A small image deblurring model, trained from scratch.
Model: 32-pixel images, norm batchnorm, activation leaky_relu.
Training: soap at rate 0.0021, 14800 steps, batches of 64.
Data: trained on telescope images of galaxies (Galaxy Zoo DECaLS), 22083 training examples, 42.9 epochs.
Rows from block 3 of a small image deblurring model, named by matrix and row number. Rows with one number belong to one channel. Each number is 128 + 24 x the weight over its row's rms, rounded and kept within 0 to 255. All counts start at 0. Numbers have three digits each.
Before each channel's rows are labels from the 100 images, of 14976, where the channel reaches its highest value: "patch colour" is the nearest of a few named colours to the mean colour under the peak. Only what is clearly more common there than usual is listed. The data: telescope images of galaxies (Galaxy Zoo DECaLS).
# convs0: first 3x3 conv (model.enc.1.0.convs.0.weight, 128x128x3x3, each kernel summed), inputs 0-127
# convs1: second 3x3 conv (model.enc.1.0.convs.1.weight, 128x128x3x3, transposed, each kernel summed), outputs 0-127

patch colour: pink
convs0.75:100088131135136152088167153104099114119114129122114119125148138126134129117133163112120114137081121127110157109119150102098120064145148128149119120103128123186149171136112105129121125108111112094117134114162138098058186091076122100135155108124144170104132146154128124158142081144135128112093094158139128143110113114109158171140125115126135125119184109119095105132123124109156122083102
convs1.75:106077135103092104128137137129092120147158094095131172130130131172115107147112186128123113121128107120128083141117118159113137150125139131006128131127158127103110098128132159116115136118107132146120116135124136104172107128136119136180114143113111139147170114069136092129130144103144126156172119146113165128138158118132137113159119148118124117149128105129112130128119095155176147124113

patch colour: brown
convs0.97:117181118097122161136116128156134110124124121135168128096134098163115097135111153128125106136116127121138110143117157167113128168096120168105128096116110120117079090098151157128108139125131176179179163125087121111127108138120091134122209155066112129128140148165134137081128135140150123123154156167143151141102133130085112123144103123128113164130101140136124120150115111089102152121120
convs1.97:141107164138154059115130129117130127148113128113126131113128178161128089134115109139178124141138150159145133142131140148128118131134111102129132136121114111094130134127120087128115109124150090129053113101150097134119132142118127139134066135139140128110147118141132137136136128104124148126144131093096101142107177118110119110147124134130121098112127130150255105152121116160128103180124

patch colour: brown
convs0.107:136219128106158087182128144122104122138138144157153088152152134153094109124134146150134122150119150116112128125128102127091112121100128136114128152181127167154076146133126203113111125118121126115144182102095100127127116117085073128115135133140111142142147101124149128129121114108121137140130131095104102140117125097128131122182106121107141119115141148123139090128140116106064159142129
convs1.107:114068121123130097118132128156131110137143127173162151138128152188143137121154156082131134105169136124161128106120131107135164128122117185137144120148148129153134138067109118086176152105117098125049139141167174124137133146153156162143135123133156119134091128134117125125080136158122152116108121133115126110135148128128184144128149095140135160137145124123190124095135135133151128123111

patch colour: grey
convs0.118:100121130093141158162134123107119156180128168146128180088150154154096194121160138113133128148098110103143147095105125117126134111125132128115158166080153140125125158118120142132148122111147127121115157120111118143109128083107113107111174183138160122137118111123089085118148159145154188136137122146122117097126112122141139161148131114144173164110103126150125094131134191105108137101119
convs1.118:095120088104104126158119102137128140112153121141155094116109172121071170125136114103152116141135131095110122150111131120143137127116160131104106091106151130144111096120147182080086124140108127128128125173137139111122117120128118155106153152124121134161123121104129126128096128154119123063114133151100171079130091110153167088132119138186191120121108121125067144102103130118121124108114

patch colour: pink
convs0.83:157128165152142162127128081126109121089143117128150123208153157113116114109112161125132128128130143153139114104139132140133161183143132131074142124136144114107144139097140107128131155131161115133114136096128100103112151123129149160128107111104145128137126103082128140100115122124099116100127128126160105136128138128090129134134121128073128090075070152105124083175082162152178134113171
convs1.83:089132105129117149092128135147128103128146142139128119149097105101127089176128141110170096084071118118150102147195132122110131106131101141146121137149117145124136156133151108153140060118163139119119106119138095142136159141090142099138111134113170141089165134131128104119123129081077139125143106121140103132135138102096113201134128111164117109129128117116109165128144106114067128135108

patch colour: black
convs0.32:128077170146119188101129150196098130148126126110125101167131128115128105128153136177157118139137111110128083128101109159134118140118136102114128118148150157117129124128190162211097118167149139139105112097093088143128093147133124150155115081140136128116128118106133081146111116126084145168118156119107106137145131128112138128144119109139100111121131096141136097133120166093120117126121
convs1.32:139159139143142076150151106148098124113151110128096158080142130142128163124128117141118094128119156102128128135111134124128094128126116126138089145138111140144122139088128145118111140137146182129127167111111128204128147170154098128115105142116135131128107142139146145097164113115120110143128119054151153126128121136105084119150117190159079114148144189114149143163108079156126093127109

patch colour: white
convs0.11:140123134126199121092099127112129144125128108127095141141119137143148134137145170115084106111144159135111126157149171128126127065158125127132121080140119135136144196117142149119129117131128107084120105127108080106130136175161165143164089121121115117112104129136123128123127164149097145158120133146185125107109124163111112165119126099125172092144158128154102140099109174136175108134145
convs1.11:128058134138141139096121128123113137143129156097125132138060147141122135160105154073134133113083131145114109137143140101107131140122140121095128133117101108113131102136095124175141131128127103130096155113138128165111131139152131101120145108086100149072146125133152139142122123128119079132088113112175104128122191120135120131124090115140072065156104117111111146132139154143090128179151

patch colour: black
convs0.60:153131093138141085128125131138109145149118128130147113145121128097128123136159117152126106129115202122144128118078124142162169152098117119112128097162153123139128114108151126108135143165128149139160101154126194151083116142136106142109136165107189139121113107142080162133160135106152135170093157128132128143115134121124155121123125083102064098124119122161154131189128083120123128110124
convs1.60:140145118171107115135116128133140130135134094100136128108166100119165114141126098155111084117068118120131128126140108090126110127119110104121167150126122132089140132171128113163110113137170145128142134153103111145152139172131103092143119092136107145134139109129153126138108132122121151100128081183106042150120092121152142141141155090117114094107127146112148147154164162064120087148125

patch colour: pink
convs0.80:115144112136128128152128143121127118123114132116166146117146115125121136112114109153162133128131143100081108149128116103112105179137118155138128111067138128112143178120093109127108132110152119170116095170106134120104113140087103078139100094107171103155129128132116168117132111136116127122168138163127171155128102150171123064128135131142072171094148096103178106110109166143094129135146
convs1.80:112114170107147132103115131121093169140137090125128089167138132099123139110131171140134112140121147110141134115136123151143155129141140102105143150122091128116111144128149120130128109123117128128146240092140162128085082137114167160124136071132121183123138118142135098133126128128138136170142188124143147150142136112156146107137127117116146073140122095159124142098128138131149129186112

patch colour: black
convs0.108:180110144111129138063108098124116154107130098179085094130118136114132092125161142150135154179143141118096112135133123141133094151124136127114153116124087131166142130128152118115140094124131162137162113132118100140146100175139129151138101104135121131129121138139149128128099152114083136149084182123119107135128102123111153121098111086052120122153119140159121124154146087130151082099171
convs1.108:137127163139150130132110135160127116115112128114138158133101120107167089093151140152148106104117129128128128123128101130103117117109128150126148130152134122128156116128094083096111099165154129134113128160093111212128137094142188098174139094094091110086145125144157136136148106128114162181125102092128086144129111144116096131131121134081112128126113090128103115143182178090139117138130

patch colour: black
convs0.55:109135121133129153127130137166131091104086124180125140157128128113139113128126073163125159139128117133159126195112117170167124136179144177106129137121128152122094132129134105111118119112115128083149085150074135175136110095107153145161118140121151143110088119109147113100117136094096123103121128153121137157151109116092138098157102131125143100136090096105147150128174142186120115116141
convs1.55:128152138151138149110131097148182112145113156127144114115170138133135136135144139156159156128128154133100233130141121128134104128102104139192142112128128168154111112097118128150139128128124090132144113110099119103169120154141128110112139150147148153128116115184183183128167130130123179126146141139137121119130128118156129136147113104138158152122130110126112098128136141083128155162188

patch colour: pink; white
convs0.3:089106104114149138158120089146128066109118128108098123159126118113125159170120143094098152106136153101103154124134118129094169148163127169125144138080185184133150140134128118128085131132128086179134176089174144103101123121112142111140131096171110111095143100164131094143129117115140119137103100146167146130161137133109128128125146140145132094140125131153135165140160135148145119135146
convs1.3:168146115166125151131158103101093157158160140135140144090113104128143145115117047166130114145128129155158112168108128102109074087111128114071160123146128128114086123155114139110138158148135097116154096128136141103177130140139097127164118113121102128140112149111113108088137106136116107116154148141128084172141101148110114100144117145104148080126088128131108125149144119106094140107101

patch colour: black
convs0.2:128111135098135096113141111109099128097154090125106164142148147112153152120127082107147128109138153135136108121116111092132128116110066116128119088136098129140117149141125200140128094150138149068132169128089137150128108083123160120116221118126156137128135094120132169131109153122113121155116128155116109114159083153113147115128105170109100143102135132138139113128114111135110086105154
convs1.2:115136104127076105135115131134121140160101110117176159108139078133123156120127153137122170180162108120147128104139122148110125090123163142149174091060124146151154120143129125141116114141126136135126126096133095151131107156117139128165067118114087127103095137137095105116119128116153117144137124130117102122056118125138061135107121083139143163150110115097123147160134147109129170142122

patch colour: grey
convs0.51:103152120152131122155108155128083130121080131143128097056112090112120109128132119172117084172140104103131106134156145162149138131151109128136116141169149076135135142093124175134095128155106140206128105119163082144160135128078182133124107148103164138104153125135141147132124082129147126143106126132142129125110122136128125128140130152117128107120083121114120101128142128106120077104135
convs1.51:113147141119143118115119086128116064097122112104119128127117125115147152107128128121151146128172133162095105132169128108160099184152160136071121107109079128149128157169111101117093091158126141163115128105089153127086131136122070135113128070131128106099141119128127122118072160112116128133167142131128121159113145113103111128115156133118140093141135163099136128191131128131092144132128

patch colour: white
convs0.99:150136126123128113159167178107133160150107131153126098171180152117113137119128128134135109117140131154091148082108130115092099123083110115111103122165141100155176147151142132101113146103173161124134159115130173151112110120098140155125076105147147166128128113142148170110135141109136128121183092120089135150157132082094136138121113154145109152135151092131142094131074134106148134131135
convs1.99:087145136091101090141133143135121166120128129124114127157118113113105124153153088179115117151080098107118097128140119147119117128116116141124143112108128157117134111096159128112113186126121210165154149111153100098122133114136136165135137145126106141156168120159114151113128115130161161155119153148089121071138128188138155099116110163126122174120128165148105097132103108122111148139160

patch colour: grey; pink
convs0.116:151154110117110142157172113115138073122131128127170164131122114166100101184102160119148150125051097095117094112128144109117143167129129160152136144116154114170113131120128109119109119118135122067125140151098120144137070112136089087114137121132139134111100130128143116127121128093086137164140136150191116162099161110111142100119126102142100125120110122142165111142130122130100123106163
convs1.116:112127187109152128128139124118135104128123126107144116169079190118142116127095131145137113115169136127142102123095161145146153104109094166135145149136125114141187124113157141122088069138128114206109150117161103141115141131129128179133142124117154133080111090086130089135140101127107122128152149123131128130083087152117158136128128134132124108127138138161127128133119099151064137155128