config = dict(
    dataset='telescope images of galaxies (Galaxy Zoo DECaLS)',
    image_size=32,
    crop_scale_min=1,
    task='deblurring',
    norm='batchnorm',
    block='basic',
    upsampling='pixel_shuffle',
    beta1=0.9,
    shampoo_beta=0.99,
    epochs=42.9,
    warmup_steps=1480,
    weight_decay=0.03,
)
Rows from block 3 of a small image deblurring model, named by matrix and row number. Rows with one number belong to one channel. Each number is 500 + 50 x the weight over its row's rms, rounded and kept within 0 to 999. All counts start at 0. Numbers have three digits each.
Before each channel's rows are labels from the 100 images, of 14976, where the channel reaches its highest value: "top examples" is what is common among them. Only what is clearly more common there than usual is listed. The data: telescope images of galaxies (Galaxy Zoo DECaLS). In brackets: how many of the 100.
# convs0: first 3x3 conv (model.enc.1.0.convs.0.weight, 128x128x3x3, each kernel summed), inputs 0-127
# convs1: second 3x3 conv (model.enc.1.0.convs.1.weight, 128x128x3x3, transposed, each kernel summed), outputs 0-127

top examples: shape: featured or disk (61); edge-on disk: no (51); spiral arms: yes (40)
convs0.16:546531441446539547547468440500418507582445543500539551474554500557553429471542553461473438426533503455486500519601579408504486498464550481444612600516517578558466487365536510592527540463478513500485486458482504495461422449451563455491571444500509548476461472514566479602437437446539555484459557523452510483536466529468556500551538527510617454458538550400500449572498492453509466620494
convs1.16:581483506559484520508468525537500526446472547503593490500495528442538541432501471528526441461552563485555515520551479456574504502399552488498643542534560486557635516486488520480471403500658446500480511591524452531482514497522501525500559559439367464472448465476503535402545464457509520500469464556553609443512474500481500475518433470449550611495436455479621473506532565485486437486556

top examples: bulge size: small (25)
convs0.94:563373494510466548553489475555500507500419505485447706492494439558502443571490618440476554479473516514477522519504550529484435490457422463540445523586484487482523490500468489485519408480476491503444444497500489598480525509437482532539465526484394466526509522449417442585503599567493529479466460459550481491522461471518493552475548448425535446469567534487376467459439599459601500512468
convs1.94:497492560494572419553454507494444546519469530519518365465537484422372480475419479513498474500474439484509523443457467506501519488531591339518500536528452491496438522545524443522506485437522589526490503454562485470477536530571462470493475394426517457456492505553523473540467487451552477496529448432498374527558549529409443494458491470448332467541549466428404433500478433551481513470513

top examples: edge-on disk: yes (29)
convs0.17:535525550461584516531493451512541554533463477533483537526529427441467399558431509450546477554458517563615545537511468527521624553531442492472465500516478410467509472550480513519528491517480500472475515500336446457483321466533540428499490488430551484561419486555490533490504542514470565509458459523531549524576540469427578416535486546448496501607427462483472461579547433509452468439558
convs1.17:492533423537574475466500463478606476469508536533470569429479502500500522513558608599441585461514447551516549485549526481406427472500451400575514468471532569515417513394579433543446506400551467497562532560537517511530477482453481457469556548480517625540553438476473502421507499511522642500400447546434543573512533500511506517500452541483413530499534550595534567480537501500483514515498

top examples: shape: star or artifact (29)
convs0.63:515494478547532453477500508594452402545495460477482500507509458540590548430482467509500622635500448495493442499534495597569457479485495484500459602365578441500500452570500425473558450502401483522391521558500433471476491513485559436507500491495396498500468470451489486484573518494552537561537384546464550424454500479525454500506505572557561602485507405470500469412454481438511500462491
convs1.63:464493468441460417485481538528526424457549544497536514435504396539287580531436505422522555604434447530551508488517465442491482475500491527522460482500499494537507508469390490598533606436526535502529518490583475522446529453468440564480533444531508475522486523559500551558364446630566517541526500467500438457546542507500541465514451519553573441500481433465458497473441534496555542514500

top examples: shape: featured or disk (61); edge-on disk: no (56); spiral arms: yes (43)
convs0.125:516514465391523433588457465450456508449499473556583482494479523482412529500449538541527518533461531542500437565610487384482521595434438495520563451462525414512521444490495562484520491484542483569514594413500464505569508526508579432472450485495545459484528472569453505420452519510545491560510619376502377551463433549458542569500466488512526462493487493493536477402506554412455480476409
convs1.125:435553499527456531573514520555496494492581608495501596521519581387521515549508523467500520601543541496544576481435557525550361478563534517566579511500553595469478541444496479470473459509603512461487595577574528599415467456470495533526541500473513528521561492524528570557573523615501528443483546578581589482560539514479572523500560488564481565495515539555537514532493500484493472478566

top examples: shape: star or artifact (26)
convs0.59:472538547588457554465519449414553503490602452500446513517533527500484468514519490471477481458482529472500508675453449478560548550570546461476541600500465502463488525497530476523439500559542500421489413478408539443435541519394520540470483486497526491605471404492475480530550519388453545391410526391578546552486532471408406473519488525460516526546444500542511508546500434565467561511542
convs1.59:532501500538532500478536469448607468516452500480455538500525485493409499548452500520596473477373436422526650571526431488515536505470453477735438503500578500468530476557485471500537506430500513576502519580415520442599475500480478477500526454500460570547480605629508525520545437493501449514492402478565501451500488475514491500528483535500500499500535500478446500473500437569532500505565

top examples: shape: featured or disk (60); bulge size: small (25)
convs0.10:478511461501507467545474535609376500550395535529593537468493532438563601537532527457516529496574552428505492401440538481503444510468570518502485497504464500592501551451468571510535467405502444516457489425465448554483465499500489474440515526473527537486459399521494538513405505534536490483516523576483457470543481379453597563482538632546593507530364425503535475477487575550488487533480
convs1.10:478520357458459552512500527593472497473512474470505464510442544443427530528534436343511451515474490468496525500500513489490532541511502517501595523472508639598483506431623581480442461476427415465454465629507498535476511433500453497578561537450472459462465443503502507486493478590533442498449542618500609574500453414500506424526486491489504476461470548536444493460477469418511479507543

top examples: edge-on disk: no (51)
convs0.44:545503472524543535438450576431540499501510527518486576410554448516520528539548483568527537511504609500615494501522519433465442372535439526528517510442500478500502561573477492412515439537511498531496494500465475591446457580587447357527518438500519451594476537528480581420429535533447562524462495437500534500526490486475506475537428587524500564562568424559493598518539546430478477404457
convs1.44:552486500454461530577518525468588492479551469510588590387519415545531571567481481512541523547637445481562541524536559450480544530524595482511514500436545527516533567458501548455367623480461449462553507564456490586500500510500468529490450577529513608424566448489509500467495579519504448511493463481538428491483472550568489547500500492505435519442495455474471604520431589516474518505616

top examples: shape: featured or disk (60)
convs0.14:398508517463500485500482523475488526503533629533523615570450479550545578614451393486500529500489439542576573473530524520489550534462540546501553545564485519446494501568564442508508418410443458463456556414554534454540410460475549510461552469562491475393435393541474522565474587476494477517528525542551514536553583459464511522572500483524511486515450475462477459437507546485459493605390
convs1.14:418492498480417500550513536557471466495520504479502560556459547520397460545516475442434513482620630470437483460466509488495532492429509528491565544469550500500586479426589599541487530464520441481564500573515483509493417457498553517512582526490548449599446470451373501427500520518458479480486527603485565456455493533517526389464493436551591616443361512521516522506500490469488507463501

top examples: shape: star or artifact (28)
convs0.33:471517496512469457443545518543570538501464576544509500374525543476466538557547381495576542472484600486546568488500558548625481494538529483422537389506555534557492556385611494557492523569469514503451491470453475632461610537482539538471512424476553411514424460509479546536514514406476546536495517479485531476463547468521453494521537411490533438447469435551502495563469515457405493500492
convs1.33:489496449484511545486532539500629500486403444420496483476524500496546467589547526511501461554524583504502527568611621521436400500431500460599522461643520493499515517428422522490497539500588468546521438489467517463590526418498574501447509587559496522398531468504508477505605474522508462458462462552483500481437418517477537503543472418471439436523470517561529492500443443489603513573486

top examples: shape: featured or disk (60); edge-on disk: no (53); spiral arms: yes (41)
convs0.45:522421500521625494569532422434510397500445460573536462527513404452475414479472535472538497495357523504590463373500492562489514565619474450574521553543554507484539404532491460500536500494497500490499500433487538486548500451507505500413460493551489387532417572455497505434531477412500500494451516505595510524548548511474484500500451511517432528511471491504502554572465526554610478394556
convs1.45:459545485527446534527479588514564498436578552499496522464500488519502528465513509563520623500500500386538470576471531410552530454417544437500434491500525476540578420521406473500405499492454487544427491558538473473489489451587447456582518535454500443559566465420536474539477525504404455472571466515485530451383547546521539533500568475484522471489578396475552510598500595417526589474452

top examples: shape: star or artifact (27)
convs0.74:453527448507569538529535420439527558551532496532512642500521521552587473519635448499528537554550471445450515465500516490500486530406488534514480485531469455492480512453409495403585499569452530465500504512513495469561455500479517419425519447569616513469420384495444431479551500509510501527560500532390457477533435481463524435635456461629478500424548449504519487500458471549459449497510
convs1.74:482420445453453460460518507469491523481489500451623514535519490537436588618344500469482481507515553491646500460483504506523472482402524454468550523466592519512529518440525570431435447496621528545500549500459454475475489502449560504481502446371483471464491503528513556423380510541501481498597472513560509402451448503500379500485480458480534511522482449432532461475450547473500571542490

top examples: edge-on disk: no (51); spiral arms: yes (42)
convs0.56:498652505460511422559523512550465523532463536571577504646523500413443586474560521551530542453438519500537467424496505468598463496472531567561544451520530542499434449483431506512544516398520515420498642477525491500491500436511560434539495485477512427511566460430440507425475506465425447487510500552441482449565513474574626461468495487550527552470452461399540555482486529482498520518542
convs1.56:407522399525429513566475482575500585492478490522589438485520528505484602526569474478432450526530550526512473402520500546514504479474450525437545494466500452523520476515519550488453454519463435506488548558505667644458525380563477481495500517618414574529468483500481438534485551491449514513469519566516581517531489453491492481467525569489622530480486489626557554483461508448540511421502

top examples: bulge size: small (25)
convs0.37:466486499533532500515552508527586518557524499492556550498490520480487475498506488508425551576431472511597652554431500460557452447543470520534555437565528499548443497670574391694600500527537500477504485500431481482512469528486521538556510455465507517548524460480451537450420567502477543500530468459446466573478563455559515423456393560500472480532460509493497441438452522515555500520470
convs1.37:402471500498537455534518466438529449555512508429481506497639464514436405488474474566541603452551534552541488563502500561486479509561505547540456444528576544500512523430418419492480531426523538500508500492463562500553522422465429500449576500532555544430437457500550590491597587450534500470500567530559540461510482616527447545522500558618488546520442541441547404480420457527488577550500

top examples: bar: no (30)
convs0.50:548507539500470549500502492507522401460453537489513678510532478501519545536491591535443470467536477486510563476474533484596451461530393460463491368493420558582566524514513495536484488500464462489482516521497485545439450523483492539511457399528504455438550499417500419622482535503503430475465425505617516444500514457492514554439402428474525498474474434605458604454424556519440465520500
convs1.50:525475523553564512401467507499501561473490535505449400434453507544435500498490443500475473484472489630512655454560496474510601458471546524539512499500476538477552473489385422472510500484546520517591454409342474500410555484545420463427455528498500500460533526457499497507523542474542458537457473388580414522554500497563537612498507514568390456526511506524483542477516484565556516472515

top examples: shape: star or artifact (33)
convs0.42:421481542478501458510492525557545495500500475473500577367477449559490658486544500579483522502404434443522536543513451483500500458519509509494500528553456432486460562458485463491580401418500498498427500519450506620462463410433554404463485579424547431523421500468469494521516635543472534501492470527533474459460429445535500557572541513455562479571488409505500381489503492475499528469570
convs1.42:500397443445505451610527508480500547453610486470596475448601435508468507508511571382587499529506464509393599507550554440494453511477467485597478509471525432534473493479385607482449595493458466518518482611574521513489508471474428441431461541434501428500479514500478567545462428537448504496468485510498654469537513500472558512500532467500519507538475478477503472475420483484549425470508

top examples: shape: featured or disk (60); edge-on disk: no (51)
convs0.86:413460485439508477357444537496528456533564490539460433461472537530374528511481500590490478502468466462570384551500443426604523492466500513564546502438521540501541500513549524414488539499491597491508485473389500504628476564511442526500461524457517580504367511445485525493557539439554544500452584576479448507500478557484526502557457438500544500500496506543444467512433472571519512609419
convs1.86:519462610499333541543541475539531432452541492445500387532512597413597486437530481489435430514482486479526500507562449500558459541525461517531469582425470449536529509495500456515577516499578564375455459509545411470443440492461491489461527402520496511579522500485570532473541500528473478553540424525555495522522544525544492531493441606584569490434500418500532478451537522469497596444532