A small image deblurring model, trained from scratch.
Training: 14800 steps, batches of 64.
Rows from block 6 of a small image deblurring model, named by matrix and row number. Rows with one number belong to one channel. Each number is 500 + 40 x the weight over its row's rms, rounded and kept within 0 to 999. All counts start at 0. Numbers have three digits each.
Before each channel's rows are labels from the 100 images, of 14976, where the channel reaches its highest value: "place" is the part of the image that holds the peak. Only what is clearly more common there than usual is listed. The data: telescope images of galaxies (Galaxy Zoo DECaLS). In brackets: how many of the 100, against the usual share in percent.
# convs0: first 3x3 conv (model.mid.0.convs.0.weight, 128x128x3x3, each kernel summed), inputs 0-127
# convs1: second 3x3 conv (model.mid.0.convs.1.weight, 128x128x3x3, transposed, each kernel summed), outputs 0-127

place: top right (46 vs 14.1); bottom centre (30 vs 9.4)
convs0.115:452477503493465408566513574535504519562545517538546483469478497553501526482468453455530464553469486484440545417485540511483456528480531485409481476492491577538515495446497476516517498513494568536543424508499522516509490541518559535475516557526513427518508493480490527478472505515548539506569520588557545474539615510474504426463499526441558463426459555478479505546556551442520482520473
convs1.115:534456488492528452550517523513579468633478589496515480480486533474547546522544481521490541555500551528592464485506491501500462376569466568509490524467515505533470486475524498525500489526514539513441504492520488444511576444514449472420506485569561478521493527497455479500464492481510449536459510502499546542503483564457492502523456496548424492570407462514543550455587487498507501502507

place: middle left (91 vs 9.4)
convs0.23:497518538501500464393460450500575409500522533460510480486497405462511557524539514517492530473497531529521478559500527505511432503516527517500495500481562490529576508527500479525543486548510530518500513522514439453554464552443544481478563462507468514452484572442486429511537540484504540585513433535410398501518421412500531503473481429472490500554501531498547445433486494492525500469461
convs1.23:500441521443473597486507473470463604508506438495513478559478509478484508484455487505536501474479526486483472430507613457443495540505508526430489483513494500500529481480472440444449514487475502483522541495449505577610418566500523472613439428528512505488526507491515575399490529476437488532437482449511557519461460510456507511466503496515533506493535488515576469522489484475534459507479

place: middle left (47 vs 9.4)
convs0.40:476418418483481487448500506521528495533481427468489525468572444488476489492490410512480442405503477466480521546506408472500517567484466470463496550540421514498435576463522473505476506482532556481442483426500486430420455462486496531508480556546522492498484486505482455511500462599503499491517472593514479455486520571521401500548538552445505494528511500542465468499478471510480454523455
convs1.40:481552581500461450510489533470406487490498526445496433514530470516427473463480438500494541517480519519514589505534585500503492647480474560526494414495518475455484475525455487494499472458512518433615509485489482514480533467498491476506505475503470442517469540510515500524486549413483520510503519478537464457499442491486488442525476517487428450613611493478485505505475500514536533467517

place: top right (36 vs 14.1)
convs0.99:548531530510490547517487436500461461514521445461472522606466514526478512512471626564532534532590507531572489500500467542530501504536494484520492446551505462484508555470516445493489505514549565447479494515455423488492534526583500367470515479500475548516439514516470488519457484541531514468503493500504391504529539478517475449497446481532530531521488476523446449540547523603536473513529
convs1.99:506470504433524502443490501485450462504527398472524510507435510458494528492505490530491498482476485493479500451519512467469519478486533463516520446502472540529456571504501500461467457467495613447524557478536566511380449517479492535528569563488547508490504455514481527529582494591418543493591518514475478503486509538452577525532508500543529452533521548479511534479359487461466532513485

place: top right (65 vs 14.1)
convs0.84:482489483602464563536467502603540484444516503500544513393473517473481511500521520470526500536481516516520466544506524487571427532503499496424491545467457471473513485558532510465539449511583483553492487548491567537500518409500512544529510454446580555486482430527577495504512569451597444505580430549499500511508468536471530478474422490500467505510535515526491491460517523442495499482495
convs1.84:437472477491532465518526420503464525487542509512485497498458452532529517503485477555533532487512512483435560406496555495480525546428443491555453566557541479485470476454507478500542539483401503569500563520503517519470482529470483488478545495520514505481552566517560569496379500455485491488426500404452468556536484494434468472535543515500489474444426520456520522500413437535519500522513

place: middle left (50 vs 9.4)
convs0.91:458431620504484575529458500492438514489560513491484433492551532601540480514505420558480501443575513530460503526498554540523514583491479476514481423529500535503571479524454424464537477500507532476490468468526530481509517514488432435564448533535507509422533561545467533532544500522491579470549496508454483536516523419512521532500561470450512488475568477500450479470489497476487459493510
convs1.91:488534494500515455485530509503539568473475428515521494533566481411575398520471519512455527552486493534554514527471471521490557523513539500489508461495481516465519517434463541499490485478500541481541491487507486496523432535457476389545492542502493515562452514542500533414612470469415513500428470469492503473535519583487478503509495484516517534500586384519495509581430478511556500477494

place: top right (94 vs 14.1)
convs0.75:524488493457500577573507521499472497433506523491480489546487541487477529485525498568527512465452500476526512518500520505525504495524522497522451444510498494473516559563463507520528472505522530525475454529509490691379516459495502507523487492520477474499446460490540590490465451466507422622577480471420515476517453575506506495485489445443500473530444523520538519465500468572521502505482
convs1.75:447473550494506474549516480540487556467522454490505518488495513482523535514538509557480442544514505507511579541503497478472462574506523395472516522490467541489472451555569490490529500560499428525509470520478517584458512401485464468526490546347502524482505471502516537489541502473486547539555455513479580467461504611517512507509504453512500513579480468497444580481453519547490569465518

place: top right (49 vs 14.1); top centre (46 vs 9.4)
convs0.5:509470492472500453554495536517431521444539444526521517466514499562490489507491464518525519525519514494539519589480542532483500500517481496500470468556505478464513505554500501496498534435471494515500603562497550574477515375538484534530493500404542479517514460549478577519487502452520545451571538539613442497515516556519447448513519417580481530500418436508466468511473423509520512511501
convs1.5:473572480487526448496517454515496534513534498464482534516485547456506470522480526530496504516463500469555487500509510538565487506517507451513535475532520525425443514566542547488598516556469462518461471529474447542457545471537436472450469568492447526612482513422605540566549472501490475506491476518392557451557515526585523580486430462455537510514497510525524514500503529556463483465532

place: middle left (31 vs 9.4)
convs0.72:476467526500453517501463500536460515436449467515473565538540527504535537447511473438492407477524455465570454518490540531500511495481507516482488522537507501520500493498524476464462506502466485477457481441458478489528491511532489555569530565536562494487524492484498399478499521532430429530470500464501476466421503436534522500551549593459500488541508505545470536437556486368540418393545
convs1.72:559504487545497495484514488544599520542515500500508530514589456498591458493518454532510543529501558534429536402490450520504507448519532463502602503477499478517504478523465517527404531464560512518501385505478491442505520513482490421477494464530526550543513507443548535501493442534529472498458520469473474565539449558520480492484481524482522510400463464554523472416564485501441479477480

place: middle left (62 vs 9.4)
convs0.104:464427515526509540492451481490580559496563531498521468464458464500487546505438529574560493460460501457447475470477459536522483460548531493457520437437585498475566607507577559550584557520528498568473476553451510532467581502489525511536507438472492536470534544456440473408467518451500528441503547543530465495505494493459497451537461477515479560526535500479496510469501469529500546508488
convs1.104:503476513500512581503477478500472527481502439536477445553455474451522495463479491502515476538506524477479570529499508452407463441573532431447397537524480537500464471483450454479462522523504455522509499523516493520565452496487541496485482555457549452413479524577495573434508498511496525592494483562470580456463552425519492542470508441473484456502434489489535517500494435440545510506412